Weights of a small image captioner.
Model: 16.7M parameters, encoder norm rmsnorm, decoder width 320, decoder activation quick_gelu.
Data: trained on photos of plants and fungi (iNaturalist), 62.3 epochs.
Rows from block 8 of the image encoder of a small image captioner, named by matrix and row number. Rows with one number within an expert belong to one neuron, the router's apart. Each number is 200 + 40 x the weight over its row's rms, rounded and kept within 0 to 999. All counts start at 0. After the name is the row's rms in percent of the matrix's.
Before each expert's rows are labels from the 100 images, of 14976, where the router gives the expert most weight on average: "patch colour" is the nearest of a few named colours to the mean colour under the peak. Only what is clearly more common there than usual is listed. The data: photos of plants and fungi (iNaturalist). In brackets: how many of the 100.
# router: router (encoder.blocks.8.mlp.router.weight, 8x128), inputs 0-63
# up: expert up (encoder.blocks.8.mlp.up, 8x128x128), inputs 0-63
# down: expert down (encoder.blocks.8.mlp.down, 8x128x128, transposed), outputs 0-63

# expert 6
patch colour: brown (80)
router.6,096,200,203,266,135,248,173,176,201,264,171,193,302,203,158,214,199,145,202,187,226,293,220,208,309,203,151,204,176,212,197,181,156,199,168,153,139,154,230,166,239,213,216,142,268,245,262,164,223,208,140,205,177,192,140,210,156,236,238,228,164,206,142,201,157
up.0,100,157,175,245,211,187,239,239,244,162,243,170,117,185,169,197,122,273,197,245,227,196,185,191,187,219,170,208,196,200,186,219,219,141,206,176,165,189,226,277,153,224,110,187,152,189,155,162,153,194,238,171,243,206,203,171,119,140,217,143,230,261,192,207,121
down.0,103,255,230,243,175,140,180,203,266,178,269,167,171,144,218,243,182,214,267,189,196,176,294,240,230,178,280,201,202,217,191,237,158,174,234,279,151,158,246,187,212,170,243,258,234,123,150,172,233,217,256,188,196,200,184,200,177,198,212,216,229,213,166,213,130
up.1,085,202,168,195,186,189,144,210,193,241,171,175,103,187,187,259,200,180,221,215,147,150,268,182,218,244,210,199,251,141,142,193,201,223,140,196,277,210,262,183,178,163,175,209,207,165,152,190,252,187,247,151,233,178,155,140,140,206,177,182,240,159,155,208,217
down.1,097,190,215,163,283,256,220,226,239,195,171,182,208,218,99,233,198,227,190,198,201,197,153,163,229,187,206,213,256,138,209,241,230,136,187,267,290,181,157,229,170,182,225,201,272,185,129,180,147,155,186,239,213,228,274,234,141,260,158,164,220,214,216,194,205
up.2,101,192,174,163,231,227,228,229,181,270,219,211,278,127,151,184,227,183,186,212,168,220,246,171,223,190,201,216,219,192,162,212,231,230,127,179,169,195,222,143,188,231,186,241,213,196,178,168,191,158,133,208,151,171,156,236,181,195,276,101,199,257,218,190,227
down.2,126,160,171,270,175,265,180,199,219,183,210,164,218,187,290,301,238,212,189,143,184,271,168,192,195,256,217,177,167,179,152,135,181,184,257,157,155,188,236,219,221,223,215,193,192,262,250,209,148,251,247,250,228,143,191,223,198,218,147,191,150,209,193,210,214
up.3,094,204,190,241,201,173,119,216,167,204,201,221,158,163,200,284,224,166,187,152,239,189,250,216,179,131,209,210,184,203,142,277,230,201,193,234,238,174,256,262,181,272,260,219,243,197,197,270,204,247,216,163,183,228,235,158,130,164,147,220,227,158,204,204,175
down.3,098,196,131,264,152,208,235,220,174,159,154,209,204,177,184,161,203,173,185,165,216,132,206,168,188,160,174,240,276,210,241,211,220,160,149,192,194,207,135,194,158,216,156,148,258,218,164,179,132,250,201,287,177,221,153,197,162,185,176,177,149,176,238,257,162
up.4,096,161,252,210,195,215,231,231,166,252,184,249,178,239,221,216,111,150,212,205,127,222,238,253,220,182,155,177,218,178,167,202,203,212,347,158,283,188,226,191,165,190,188,195,229,147,243,258,333,211,275,198,254,181,215,225,202,188,153,221,171,208,267,202,173
down.4,088,223,197,183,190,110,210,165,269,294,171,250,212,262,206,179,190,234,272,230,173,217,203,117,206,267,191,221,185,122,221,143,214,237,127,171,243,133,177,152,167,129,159,203,230,177,183,237,143,178,125,128,192,217,254,228,232,233,219,214,248,231,184,255,161
up.5,103,161,149,152,204,206,212,189,218,201,133,157,250,120,204,163,261,165,173,167,145,210,253,198,176,200,273,215,220,212,239,244,215,215,129,191,266,202,243,263,216,227,258,171,150,220,243,183,230,196,194,224,122,147,204,268,103,273,175,198,222,232,217,189,220
down.5,088,196,271,304,237,217,200,279,201,229,119,140,181,207,269,219,231,171,139,185,198,166,154,163,223,232,263,214,194,194,212,188,147,208,224,144,161,151,265,184,216,256,199,204,220,140,211,225,149,217,273,211,237,227,188,189,191,183,158,264,178,228,166,260,222
up.6,094,187,226,236,153,101,119,231,257,208,261,243,236,250,186,285,210,156,190,178,163,162,234,181,222,252,205,171,164,202,248,254,212,238,204,192,169,234,248,173,101,223,266,236,250,204,215,217,206,211,194,230,130,239,206,81,210,227,193,193,212,226,230,192,266
down.6,102,171,172,155,201,139,242,221,157,184,141,217,200,197,172,121,191,199,206,156,300,172,205,191,210,235,175,236,175,254,313,256,301,218,141,294,200,132,197,172,193,168,237,218,130,198,141,229,180,153,218,178,214,158,253,219,250,254,192,136,225,180,217,123,170
up.7,081,199,197,232,209,176,152,229,167,263,153,254,202,142,218,203,303,155,160,174,224,200,184,215,216,221,185,166,186,236,133,176,218,202,209,182,287,190,169,235,199,168,208,208,220,165,169,266,202,203,207,187,116,213,180,245,189,245,259,208,228,262,200,163,187
down.7,085,182,182,215,185,171,167,175,268,229,166,191,106,193,186,137,245,212,195,158,178,197,215,169,210,258,201,202,243,144,261,218,248,283,135,220,208,239,254,203,199,194,155,211,185,205,166,255,139,194,187,223,201,202,184,245,205,282,162,221,234,216,259,207,194
up.8,090,133,114,139,229,262,253,182,169,253,207,177,201,192,185,226,155,225,204,214,181,210,193,127,229,166,217,204,162,145,152,203,236,155,241,177,159,157,194,200,214,145,167,156,179,292,170,203,159,148,219,154,161,192,280,227,139,186,230,168,199,252,190,138,206
down.8,093,156,203,187,190,180,108,146,192,181,250,220,157,229,203,259,209,157,223,183,224,256,225,257,240,194,244,136,167,275,198,134,210,182,189,162,190,195,223,190,211,144,145,168,160,177,116,227,217,194,197,176,113,140,248,188,197,269,236,130,198,230,147,170,257
up.9,092,208,218,104,176,199,219,194,239,238,270,214,174,173,186,212,169,193,141,201,162,123,322,226,159,226,183,187,187,131,207,213,244,200,267,271,250,160,233,191,167,240,242,176,196,222,173,238,280,157,261,129,173,253,151,226,257,123,190,167,161,139,189,220,239
down.9,086,157,152,211,244,253,159,111,269,236,298,160,179,229,254,168,182,176,228,241,251,262,158,218,187,102,193,236,248,209,274,234,206,190,202,183,181,222,206,284,171,187,258,169,241,160,185,162,194,170,245,198,226,217,126,171,180,242,231,206,165,271,192,179,206
up.10,082,238,206,169,212,182,220,200,181,207,154,174,211,237,174,302,230,195,184,184,209,239,227,108,186,170,189,197,155,190,108,229,252,246,209,219,242,248,191,193,157,235,136,140,222,256,119,207,205,113,224,231,188,252,208,193,231,183,204,204,163,175,235,179,142
down.10,087,211,182,190,202,206,183,215,170,266,225,247,213,193,216,255,215,209,227,247,240,281,230,190,256,211,302,96,207,289,229,193,202,173,199,184,237,229,245,202,177,159,210,212,311,222,176,189,179,172,200,210,195,162,198,143,163,279,137,233,165,183,151,219,224
up.11,102,235,241,163,189,153,172,168,264,236,185,237,200,137,202,242,223,118,214,209,177,173,213,225,123,256,192,205,226,178,158,169,231,238,126,193,172,194,143,231,124,170,172,255,127,271,238,136,247,155,183,223,165,199,169,260,223,171,221,172,234,251,260,230,271
down.11,098,168,266,225,218,231,211,242,235,184,225,155,225,221,272,254,153,214,126,157,146,209,119,252,164,145,180,158,240,129,217,213,263,207,158,255,284,255,203,182,218,156,271,205,156,217,231,264,131,188,170,242,197,169,265,166,245,243,222,215,284,139,220,175,240

# expert 5
patch colour: brown (72)
router.5,106,160,233,238,263,216,210,129,193,165,183,175,173,237,133,176,200,226,228,184,172,256,239,161,251,146,188,191,170,225,224,154,240,121,218,171,161,232,232,251,187,221,219,217,163,207,244,179,171,267,188,260,130,216,269,192,205,163,220,207,127,213,228,272,150
up.0,107,200,210,211,113,182,237,193,131,149,203,122,198,189,143,274,132,240,213,186,175,228,231,177,196,175,188,196,198,238,215,171,248,124,257,128,164,138,206,204,149,135,229,209,194,225,73,223,171,185,198,135,144,202,229,218,232,139,150,229,190,139,166,162,179
down.0,106,227,223,242,198,210,211,211,201,242,195,202,266,218,157,166,253,156,194,229,239,157,153,202,246,190,189,184,223,138,184,229,103,240,147,278,159,253,181,196,252,177,244,243,116,161,220,226,199,195,174,171,250,130,174,228,134,294,181,210,225,227,187,197,160
up.1,114,308,283,162,167,258,205,202,177,166,205,194,163,256,152,200,210,212,245,191,200,254,184,182,156,183,173,227,165,231,170,250,191,169,198,169,185,248,254,169,112,161,195,150,138,213,196,198,168,191,167,147,169,144,229,212,176,175,179,218,217,159,189,122,263
down.1,113,204,217,156,190,129,216,230,176,205,263,173,175,189,192,183,193,208,153,172,116,186,209,152,183,200,156,196,216,259,266,223,202,262,192,223,242,187,133,214,285,209,217,280,190,105,252,214,182,152,276,220,254,126,159,258,219,283,193,244,206,258,167,209,153
up.2,095,218,225,169,153,202,186,211,121,222,193,186,255,230,245,191,254,222,189,189,136,118,125,193,180,167,186,189,224,177,251,140,254,255,211,218,242,202,220,192,248,236,229,162,206,136,264,155,137,234,178,243,230,215,147,286,151,209,219,126,188,178,235,159,182
down.2,107,194,233,186,253,178,230,175,206,220,165,220,235,242,221,237,144,248,185,196,184,271,203,210,207,184,236,210,207,193,233,165,211,151,192,185,163,215,210,156,193,222,196,185,322,160,237,244,205,155,204,289,163,164,171,210,225,165,313,236,223,229,223,291,239
up.3,108,178,181,222,217,200,198,244,195,268,185,144,203,226,291,200,185,218,261,231,207,235,181,156,234,185,189,215,263,223,141,172,194,179,176,236,161,128,220,157,221,217,198,228,201,194,174,232,184,234,200,218,239,199,153,133,186,248,207,222,272,257,126,148,120
down.3,104,198,198,232,168,268,206,212,240,205,173,231,186,202,237,201,241,128,239,136,170,215,185,192,130,178,171,229,244,179,115,220,159,241,165,177,161,216,231,181,225,209,153,165,161,141,240,228,228,170,134,210,198,269,175,137,156,240,218,202,176,140,164,232,236
up.4,106,238,243,216,117,246,214,237,187,257,195,69,218,218,230,183,223,265,212,241,183,231,206,233,171,162,181,254,302,229,159,281,236,234,191,164,211,183,242,215,189,251,145,180,267,206,162,273,266,190,216,171,155,185,201,201,169,178,200,222,143,230,248,234,202
down.4,101,216,230,222,217,175,262,176,136,231,208,263,247,176,178,137,186,229,224,214,279,225,229,202,138,242,236,209,279,109,192,167,207,186,206,169,157,243,193,252,264,195,204,166,143,149,200,206,235,149,186,153,182,153,211,255,225,109,197,179,214,235,230,203,213
up.5,112,258,249,223,216,158,176,180,165,154,184,258,194,195,216,190,248,180,211,125,177,276,154,187,178,235,128,250,205,225,238,171,230,229,160,213,191,173,268,196,139,203,210,232,173,181,168,233,180,174,118,201,164,206,197,254,218,231,190,216,279,232,148,156,225
down.5,110,172,205,197,198,256,260,155,180,234,250,214,234,159,168,202,228,201,155,187,136,174,183,225,208,148,185,272,252,216,137,200,148,176,192,149,206,200,141,166,213,204,241,228,210,200,204,228,270,127,165,266,228,146,215,275,195,230,176,188,230,223,119,328,167
up.6,091,216,249,240,75,232,219,147,141,204,197,146,164,209,177,191,178,168,214,202,205,189,227,168,256,213,186,212,223,291,215,133,210,231,269,177,156,134,190,197,262,130,276,191,235,180,145,124,227,162,171,195,192,151,201,218,220,129,153,168,140,238,187,243,155
down.6,103,253,155,191,247,194,160,168,147,204,137,228,181,237,239,218,205,185,172,273,183,159,182,219,213,173,196,211,191,198,154,171,136,160,200,246,157,189,170,281,190,199,199,251,147,141,185,270,268,259,228,271,235,168,193,221,171,199,167,235,229,196,157,138,180
up.7,118,168,157,266,77,209,180,229,197,187,200,95,179,238,217,216,197,205,201,165,157,237,205,195,202,123,174,227,246,220,190,225,166,312,247,283,184,181,228,170,211,112,215,194,208,195,215,221,174,279,251,161,179,221,241,117,119,188,207,240,171,154,204,215,175
down.7,108,180,247,152,249,149,210,213,168,232,212,197,265,133,189,202,239,241,159,289,155,161,231,192,243,154,188,141,195,134,128,238,160,228,139,223,231,181,175,222,281,186,230,175,156,145,226,252,246,191,107,228,255,200,233,168,247,207,213,227,214,168,278,179,218
up.8,105,145,194,152,140,184,233,153,129,230,164,209,184,231,304,253,192,245,196,230,233,132,196,223,121,184,245,154,184,187,218,248,188,193,202,235,263,188,173,269,228,221,244,209,212,233,211,258,204,229,162,205,111,223,194,158,166,284,211,205,197,223,225,182,261
down.8,098,248,250,244,202,235,236,198,243,168,210,199,170,258,222,160,159,262,101,246,208,208,188,213,188,280,181,151,215,200,139,198,175,186,204,207,192,216,212,295,82,269,196,130,263,206,188,171,224,213,220,216,170,197,252,152,221,76,265,177,190,220,154,190,187
up.9,097,210,189,229,146,181,233,153,222,119,199,160,111,218,169,249,154,174,200,188,225,164,184,223,228,235,191,267,167,239,229,208,182,222,230,200,139,134,208,188,224,174,271,212,233,317,211,219,204,304,208,212,126,206,215,140,182,188,181,184,188,164,152,195,185
down.9,097,217,194,120,237,177,281,276,146,242,188,173,203,206,104,253,228,169,211,217,189,159,197,164,191,78,155,203,242,204,141,218,183,214,218,235,208,139,236,175,193,210,187,215,134,208,222,161,257,186,216,128,228,218,261,194,179,196,122,200,276,222,218,148,208
up.10,099,161,217,204,164,233,127,201,253,263,222,301,202,158,191,240,181,285,215,163,186,198,179,228,215,221,244,246,244,141,269,221,146,240,259,223,232,191,176,157,164,244,178,159,270,176,299,210,193,232,222,212,189,187,174,215,191,178,197,162,218,185,200,187,198
down.10,107,248,213,220,212,236,241,172,230,193,279,186,297,199,220,152,181,266,180,123,201,223,217,173,198,225,217,241,227,112,182,168,255,185,209,133,276,209,229,179,215,218,162,190,210,169,175,242,186,178,191,203,206,142,227,154,230,222,120,179,191,226,174,203,201
up.11,095,281,247,171,158,208,196,157,211,262,176,260,204,240,296,172,191,213,159,202,184,195,142,193,212,193,177,157,255,244,163,264,177,250,127,291,214,249,167,158,258,151,196,218,119,196,163,168,207,253,234,203,183,187,265,168,164,189,135,164,207,206,171,204,248
down.11,103,245,198,258,173,194,282,227,185,280,163,149,205,238,192,177,192,147,103,200,237,208,172,288,191,178,213,173,209,190,159,171,161,148,132,159,165,205,228,196,183,190,152,204,241,221,209,223,192,213,214,190,145,306,193,198,187,133,207,214,210,252,136,209,247

# expert 3
patch colour: brown (77)
router.3,099,144,182,259,216,173,264,167,193,173,185,223,168,161,233,191,173,260,181,134,238,205,201,226,173,185,235,182,164,168,199,194,233,234,201,183,237,165,156,184,192,171,172,216,237,174,206,218,134,208,225,238,226,110,196,267,184,189,176,175,211,216,157,224,228
up.0,080,202,231,202,230,161,219,190,184,233,186,171,185,258,197,168,186,207,254,193,167,201,192,186,204,221,111,162,170,181,195,158,175,199,247,163,143,223,191,219,114,138,165,162,151,224,116,197,209,239,199,182,192,239,271,265,215,206,158,167,195,230,156,286,255
down.0,083,205,248,248,257,179,185,234,221,100,200,124,160,287,204,242,228,234,178,229,214,215,175,131,160,175,242,194,201,177,231,180,159,216,159,263,297,221,213,277,203,142,242,258,227,152,140,113,272,236,245,204,204,249,252,188,101,218,209,159,200,250,147,253,188
up.1,113,156,174,177,152,173,143,187,172,204,175,207,202,163,255,201,234,271,196,173,171,209,212,246,172,212,239,269,188,159,243,223,209,133,166,234,228,195,172,233,185,212,136,162,266,232,148,274,220,240,220,213,202,239,211,199,220,169,179,234,121,207,241,211,217
down.1,113,240,274,161,271,224,225,206,237,171,210,219,206,219,231,195,249,217,248,220,209,230,190,228,176,204,206,225,146,167,200,200,121,113,172,171,258,191,235,205,229,211,197,192,213,186,175,142,188,121,244,169,235,235,171,319,249,257,176,196,198,182,234,274,221
up.2,096,175,254,214,170,260,241,234,238,211,149,209,132,138,197,240,195,156,174,165,165,200,255,182,195,241,188,273,215,208,185,255,155,267,176,113,212,235,200,171,209,207,144,194,176,192,304,207,269,161,148,227,170,201,232,172,188,192,274,284,271,218,165,230,195
down.2,099,215,231,133,160,252,175,162,205,152,205,259,177,168,248,205,126,190,253,272,216,276,222,262,210,277,196,158,177,154,147,151,186,117,205,183,130,216,153,191,196,175,209,187,244,321,211,146,212,144,177,186,211,229,233,176,179,199,181,184,223,156,204,195,257
up.3,084,209,197,160,170,175,155,188,260,230,179,193,222,223,228,246,205,170,226,286,197,145,101,167,185,204,206,191,188,202,190,257,134,208,217,233,159,282,113,276,136,163,210,216,267,198,182,220,236,216,167,219,211,218,294,131,211,192,220,200,235,175,260,220,205
down.3,090,154,118,257,241,248,151,202,197,159,216,212,143,196,236,221,181,166,211,222,176,209,167,232,174,216,168,127,193,185,200,246,197,213,286,107,242,222,186,169,237,178,261,193,202,134,157,249,218,237,113,187,209,173,95,179,214,172,191,232,213,203,175,170,222
up.4,119,250,188,166,215,154,262,121,176,172,158,171,204,162,181,169,280,231,171,168,245,234,239,227,195,252,263,189,151,232,264,196,217,207,152,203,253,97,221,189,194,113,248,206,191,243,174,275,153,224,176,219,149,196,251,212,248,207,259,154,259,175,206,168,157
down.4,114,260,239,213,151,238,169,250,231,195,212,184,276,179,275,184,254,183,187,199,253,175,246,199,194,242,268,225,232,169,162,281,151,246,233,198,170,159,139,190,231,255,186,236,292,141,228,171,255,110,206,250,200,250,146,178,175,284,283,197,208,198,179,204,197
up.5,115,153,174,207,166,232,215,261,175,219,199,198,213,170,129,176,224,208,155,203,192,263,110,159,153,173,164,231,211,194,139,219,270,221,172,294,254,203,191,208,218,189,195,185,141,147,210,274,223,198,224,169,219,267,215,184,202,254,209,162,201,193,232,201,132
down.5,109,176,252,185,217,233,259,205,181,171,236,207,185,198,205,193,250,268,157,234,218,179,192,170,213,230,225,259,279,260,233,192,168,258,188,231,130,172,220,165,237,223,137,202,235,205,218,178,226,144,211,155,191,181,127,201,188,219,239,201,169,243,122,147,182
up.6,103,222,275,228,161,180,191,224,119,153,211,177,146,212,228,220,207,206,214,213,224,270,215,208,166,221,190,296,207,174,322,247,192,149,162,215,236,320,300,134,200,198,206,191,197,184,252,248,99,197,169,190,203,216,243,210,157,152,201,158,194,174,215,204,154
down.6,112,236,197,170,194,194,139,251,208,208,310,173,227,198,196,147,194,205,193,236,200,181,296,155,330,190,261,235,250,188,212,211,222,213,168,236,234,164,159,174,261,178,179,214,132,180,171,213,242,212,182,196,275,188,187,215,255,240,205,172,211,130,168,183,178
up.7,100,166,146,240,214,177,216,201,224,247,169,156,173,208,232,215,197,193,234,300,239,216,184,215,236,195,189,182,150,157,195,227,193,128,274,131,202,154,183,245,147,211,200,187,259,264,200,243,204,179,225,271,234,170,173,120,169,251,192,205,177,216,158,174,163
down.7,120,218,159,234,184,218,164,245,195,221,241,222,157,183,236,259,169,151,227,124,207,189,157,219,203,228,160,123,146,206,207,184,211,211,208,222,173,143,160,262,249,224,255,192,237,190,135,157,147,289,218,172,179,146,224,167,204,140,158,237,195,173,154,171,149
up.8,103,223,247,206,160,223,166,262,259,234,236,120,232,141,181,163,226,220,203,225,224,240,218,144,160,161,253,220,177,217,232,196,272,252,102,147,230,234,125,270,182,292,171,212,261,218,251,212,182,217,186,221,148,187,227,193,252,262,285,212,168,218,238,218,210
down.8,114,211,252,127,273,214,226,152,193,245,246,236,149,199,178,192,209,265,253,214,275,166,183,216,273,233,197,156,237,149,121,122,210,107,181,202,210,251,227,178,191,211,218,202,207,260,194,182,219,228,220,216,209,135,246,172,244,164,230,191,195,177,266,215,274
up.9,097,164,242,159,152,165,240,176,179,157,173,207,152,172,232,233,256,235,161,160,219,212,159,172,246,193,158,185,243,230,190,179,180,243,187,132,188,173,221,210,199,254,154,179,175,214,145,168,291,140,281,224,145,156,125,170,241,181,218,197,219,229,213,183,204
down.9,105,208,191,132,232,179,204,230,179,222,253,275,185,267,254,194,219,209,207,173,219,264,172,204,202,201,208,226,141,217,159,156,267,256,200,191,162,121,200,204,145,167,167,289,233,201,198,277,236,164,187,161,183,166,154,125,226,262,165,170,197,256,215,235,233
up.10,094,214,195,222,170,244,104,220,239,166,141,195,211,178,190,224,210,134,176,225,269,200,282,273,133,267,236,184,206,271,293,267,138,206,162,158,162,222,162,127,220,188,162,202,244,205,138,204,209,210,195,171,142,166,212,229,222,200,196,82,137,209,214,218,183
down.10,080,282,270,161,199,180,145,228,230,199,166,174,171,149,249,153,217,232,187,249,147,209,172,233,267,142,276,193,200,220,208,174,211,207,242,203,216,192,203,174,218,154,200,208,229,192,171,198,198,191,218,144,215,197,231,157,241,194,196,171,221,153,219,218,180
up.11,120,189,247,157,191,178,251,158,228,153,175,205,203,177,221,208,162,214,171,203,268,246,177,250,197,242,271,141,119,201,276,227,258,156,126,211,229,198,179,260,183,119,225,207,212,226,185,259,213,218,172,193,141,176,189,241,242,258,214,208,214,256,206,196,148
down.11,120,161,236,237,145,194,216,217,244,135,255,204,252,195,200,192,266,194,291,188,200,184,211,206,193,185,294,194,232,152,186,216,123,195,178,181,243,187,141,242,257,225,244,184,292,224,214,132,285,197,216,231,207,280,183,239,186,275,255,212,156,180,128,234,187

# expert 0
patch colour: grey (78)
router.0,099,204,187,247,192,120,223,142,219,208,218,226,207,205,208,252,199,165,182,182,184,124,179,222,183,240,119,152,233,286,188,204,227,156,130,200,139,191,231,163,238,187,165,210,165,135,155,188,257,223,200,222,149,188,234,172,210,114,207,117,170,142,222,253,248
up.0,098,167,149,153,292,196,192,218,223,214,171,241,214,162,224,241,118,215,227,264,248,169,209,187,159,185,295,183,148,163,224,233,199,200,169,247,222,169,154,205,216,213,242,158,168,222,218,233,234,95,198,197,233,181,134,230,169,265,200,268,188,256,190,197,174
down.0,109,212,183,190,233,194,126,211,143,177,192,196,189,235,223,258,157,244,221,187,190,224,208,183,198,198,245,208,191,278,232,215,236,155,303,119,267,243,221,158,176,232,155,233,188,204,183,234,218,143,223,296,195,143,200,172,204,166,200,198,190,175,235,199,134
up.1,101,193,134,220,217,159,142,217,165,178,184,199,182,133,187,185,148,202,219,285,215,188,184,128,220,182,186,170,233,228,171,176,211,233,173,181,192,233,192,198,208,242,148,175,220,174,157,201,142,177,199,171,235,213,217,185,135,156,236,227,129,103,151,178,236
down.1,099,265,216,271,192,230,154,202,179,173,181,232,154,186,151,258,147,146,250,166,213,172,289,235,162,283,161,242,192,169,247,193,189,236,290,262,105,240,194,196,125,200,227,187,162,195,238,203,210,219,191,173,161,188,191,242,148,178,232,224,213,249,160,204,206
up.2,105,121,183,128,172,155,206,277,181,249,167,163,218,257,197,248,188,217,237,156,211,230,201,174,156,228,233,243,225,182,175,179,176,220,173,197,199,139,187,160,143,187,197,106,182,159,241,210,186,190,139,160,204,214,193,258,162,185,198,250,244,187,240,100,191
down.2,092,205,227,255,209,185,204,258,235,167,235,219,200,219,162,160,229,205,220,239,149,179,135,229,237,230,187,199,295,173,201,195,69,157,191,222,242,209,289,217,184,237,240,221,251,127,171,228,231,204,120,206,207,238,166,189,165,195,185,228,267,156,157,231,305
up.3,104,177,265,106,194,196,170,154,228,221,173,212,206,196,246,200,226,201,253,235,233,263,194,200,129,228,274,209,112,136,216,196,197,191,140,215,209,237,191,182,285,283,192,145,196,149,248,217,203,194,193,218,230,311,206,221,205,194,265,165,189,156,206,172,222
down.3,111,244,315,229,229,205,218,200,177,155,206,205,195,219,112,140,273,240,131,222,124,210,240,216,227,232,248,217,183,275,251,197,165,188,219,190,235,221,222,227,219,236,177,249,146,224,236,221,232,114,230,174,191,192,213,172,221,246,180,214,135,288,191,233,195
up.4,118,231,249,175,213,191,231,273,207,116,150,199,191,206,180,210,282,168,161,150,205,206,284,178,159,176,180,253,210,205,163,251,205,229,259,178,207,198,313,140,162,195,216,203,119,197,289,172,203,216,133,209,171,211,176,235,115,199,220,178,211,218,203,215,169
down.4,123,235,228,175,146,205,212,95,197,243,225,239,212,200,188,134,264,197,216,225,205,220,233,177,192,197,274,240,152,196,274,156,202,214,176,227,167,165,169,202,250,159,205,175,246,216,176,186,209,181,202,283,121,140,202,233,254,229,172,133,167,220,196,323,216
up.5,102,186,220,247,184,271,162,219,175,185,179,173,120,160,165,190,159,178,211,240,163,187,198,139,115,204,170,198,226,235,188,218,156,93,170,250,242,269,199,186,119,264,194,250,244,137,195,80,223,273,235,195,175,177,220,151,163,208,200,157,181,177,253,248,229
down.5,110,217,295,175,186,227,209,232,168,168,206,259,150,195,147,204,147,207,258,232,152,199,115,187,225,197,178,194,227,161,167,216,214,177,197,182,236,193,210,218,166,221,221,156,234,163,189,258,234,143,178,191,161,174,161,190,207,192,198,183,174,157,283,148,231
up.6,104,194,211,219,216,197,232,145,215,194,206,195,193,174,235,202,152,166,213,217,192,172,162,195,292,239,205,159,203,225,228,146,194,205,275,158,135,178,94,291,215,254,200,218,194,185,191,291,178,192,253,209,132,207,175,139,186,156,156,284,175,188,209,128,256
down.6,088,161,206,188,157,189,140,190,209,229,185,210,221,189,207,175,173,246,242,169,217,197,213,213,180,206,213,236,147,183,150,122,137,123,205,216,175,221,197,208,164,282,150,121,172,275,210,176,211,135,129,197,182,243,208,175,150,161,204,268,228,248,180,187,167
up.7,095,263,202,188,149,209,199,224,187,165,152,199,181,278,136,195,203,261,141,185,175,165,139,149,225,188,164,289,197,262,189,131,196,212,172,208,276,258,176,163,265,228,175,184,205,164,135,179,219,225,257,124,203,218,210,237,210,133,193,201,252,199,177,138,182
down.7,109,213,196,182,156,257,112,251,186,193,259,188,191,248,245,219,156,120,205,194,207,158,210,191,150,278,200,211,154,240,159,302,288,230,220,143,159,154,246,200,203,217,167,167,141,136,192,183,144,269,177,184,182,212,199,185,207,209,159,184,180,172,209,197,206
up.8,097,167,215,189,163,133,196,269,234,203,217,241,137,265,135,199,202,208,116,181,120,179,172,273,249,221,184,202,239,150,108,195,217,211,163,269,147,146,299,147,193,307,205,178,155,165,229,224,207,171,201,194,290,132,228,200,171,192,160,207,224,162,199,195,143
down.8,103,178,190,187,186,251,133,176,169,221,199,173,241,175,184,131,200,172,160,206,234,213,225,120,217,157,196,139,158,221,257,214,175,302,215,222,142,170,177,196,216,189,251,239,214,217,205,125,126,219,214,175,280,187,315,195,232,227,231,188,219,278,170,213,184
up.9,100,231,182,229,150,175,169,230,128,182,204,142,186,177,235,182,259,144,206,251,167,166,162,161,206,113,251,125,178,182,209,179,193,182,129,265,210,274,222,244,250,284,199,183,208,184,163,189,162,190,194,144,193,193,245,207,185,171,186,186,204,222,102,203,218
down.9,088,196,197,242,188,200,148,232,219,235,140,284,176,195,249,252,98,174,231,168,213,202,188,205,156,184,245,166,206,191,239,236,175,208,225,240,180,200,171,106,180,138,199,226,200,208,219,250,189,218,182,247,95,175,162,228,188,281,171,249,170,253,168,221,157
up.10,093,156,188,229,199,173,169,204,179,233,179,102,232,230,318,249,219,232,198,123,265,199,198,161,185,214,212,187,166,219,262,255,219,185,223,151,196,147,121,228,239,167,191,204,157,140,263,181,86,155,174,253,247,189,96,197,235,177,188,225,214,209,179,241,196
down.10,095,221,200,150,212,214,182,244,150,173,217,189,255,204,163,217,207,204,196,198,144,281,198,259,187,237,212,241,219,224,186,158,171,224,226,197,220,281,197,217,179,257,227,179,217,151,158,200,238,216,149,144,199,229,150,237,191,243,157,192,197,180,209,123,190
up.11,098,163,183,199,240,236,124,224,258,186,214,132,154,219,269,238,133,201,208,308,166,121,211,212,220,189,252,185,193,218,207,186,222,123,217,283,162,231,228,173,188,222,161,143,168,200,173,123,176,126,196,154,266,151,148,216,111,235,207,250,203,240,226,154,172
down.11,082,192,159,232,254,201,146,189,265,155,172,161,148,267,266,267,228,230,258,179,236,240,203,181,187,175,180,206,263,211,241,168,254,185,253,123,225,147,238,167,230,235,252,237,176,167,144,241,178,169,206,231,194,197,180,214,207,263,182,254,250,173,255,188,219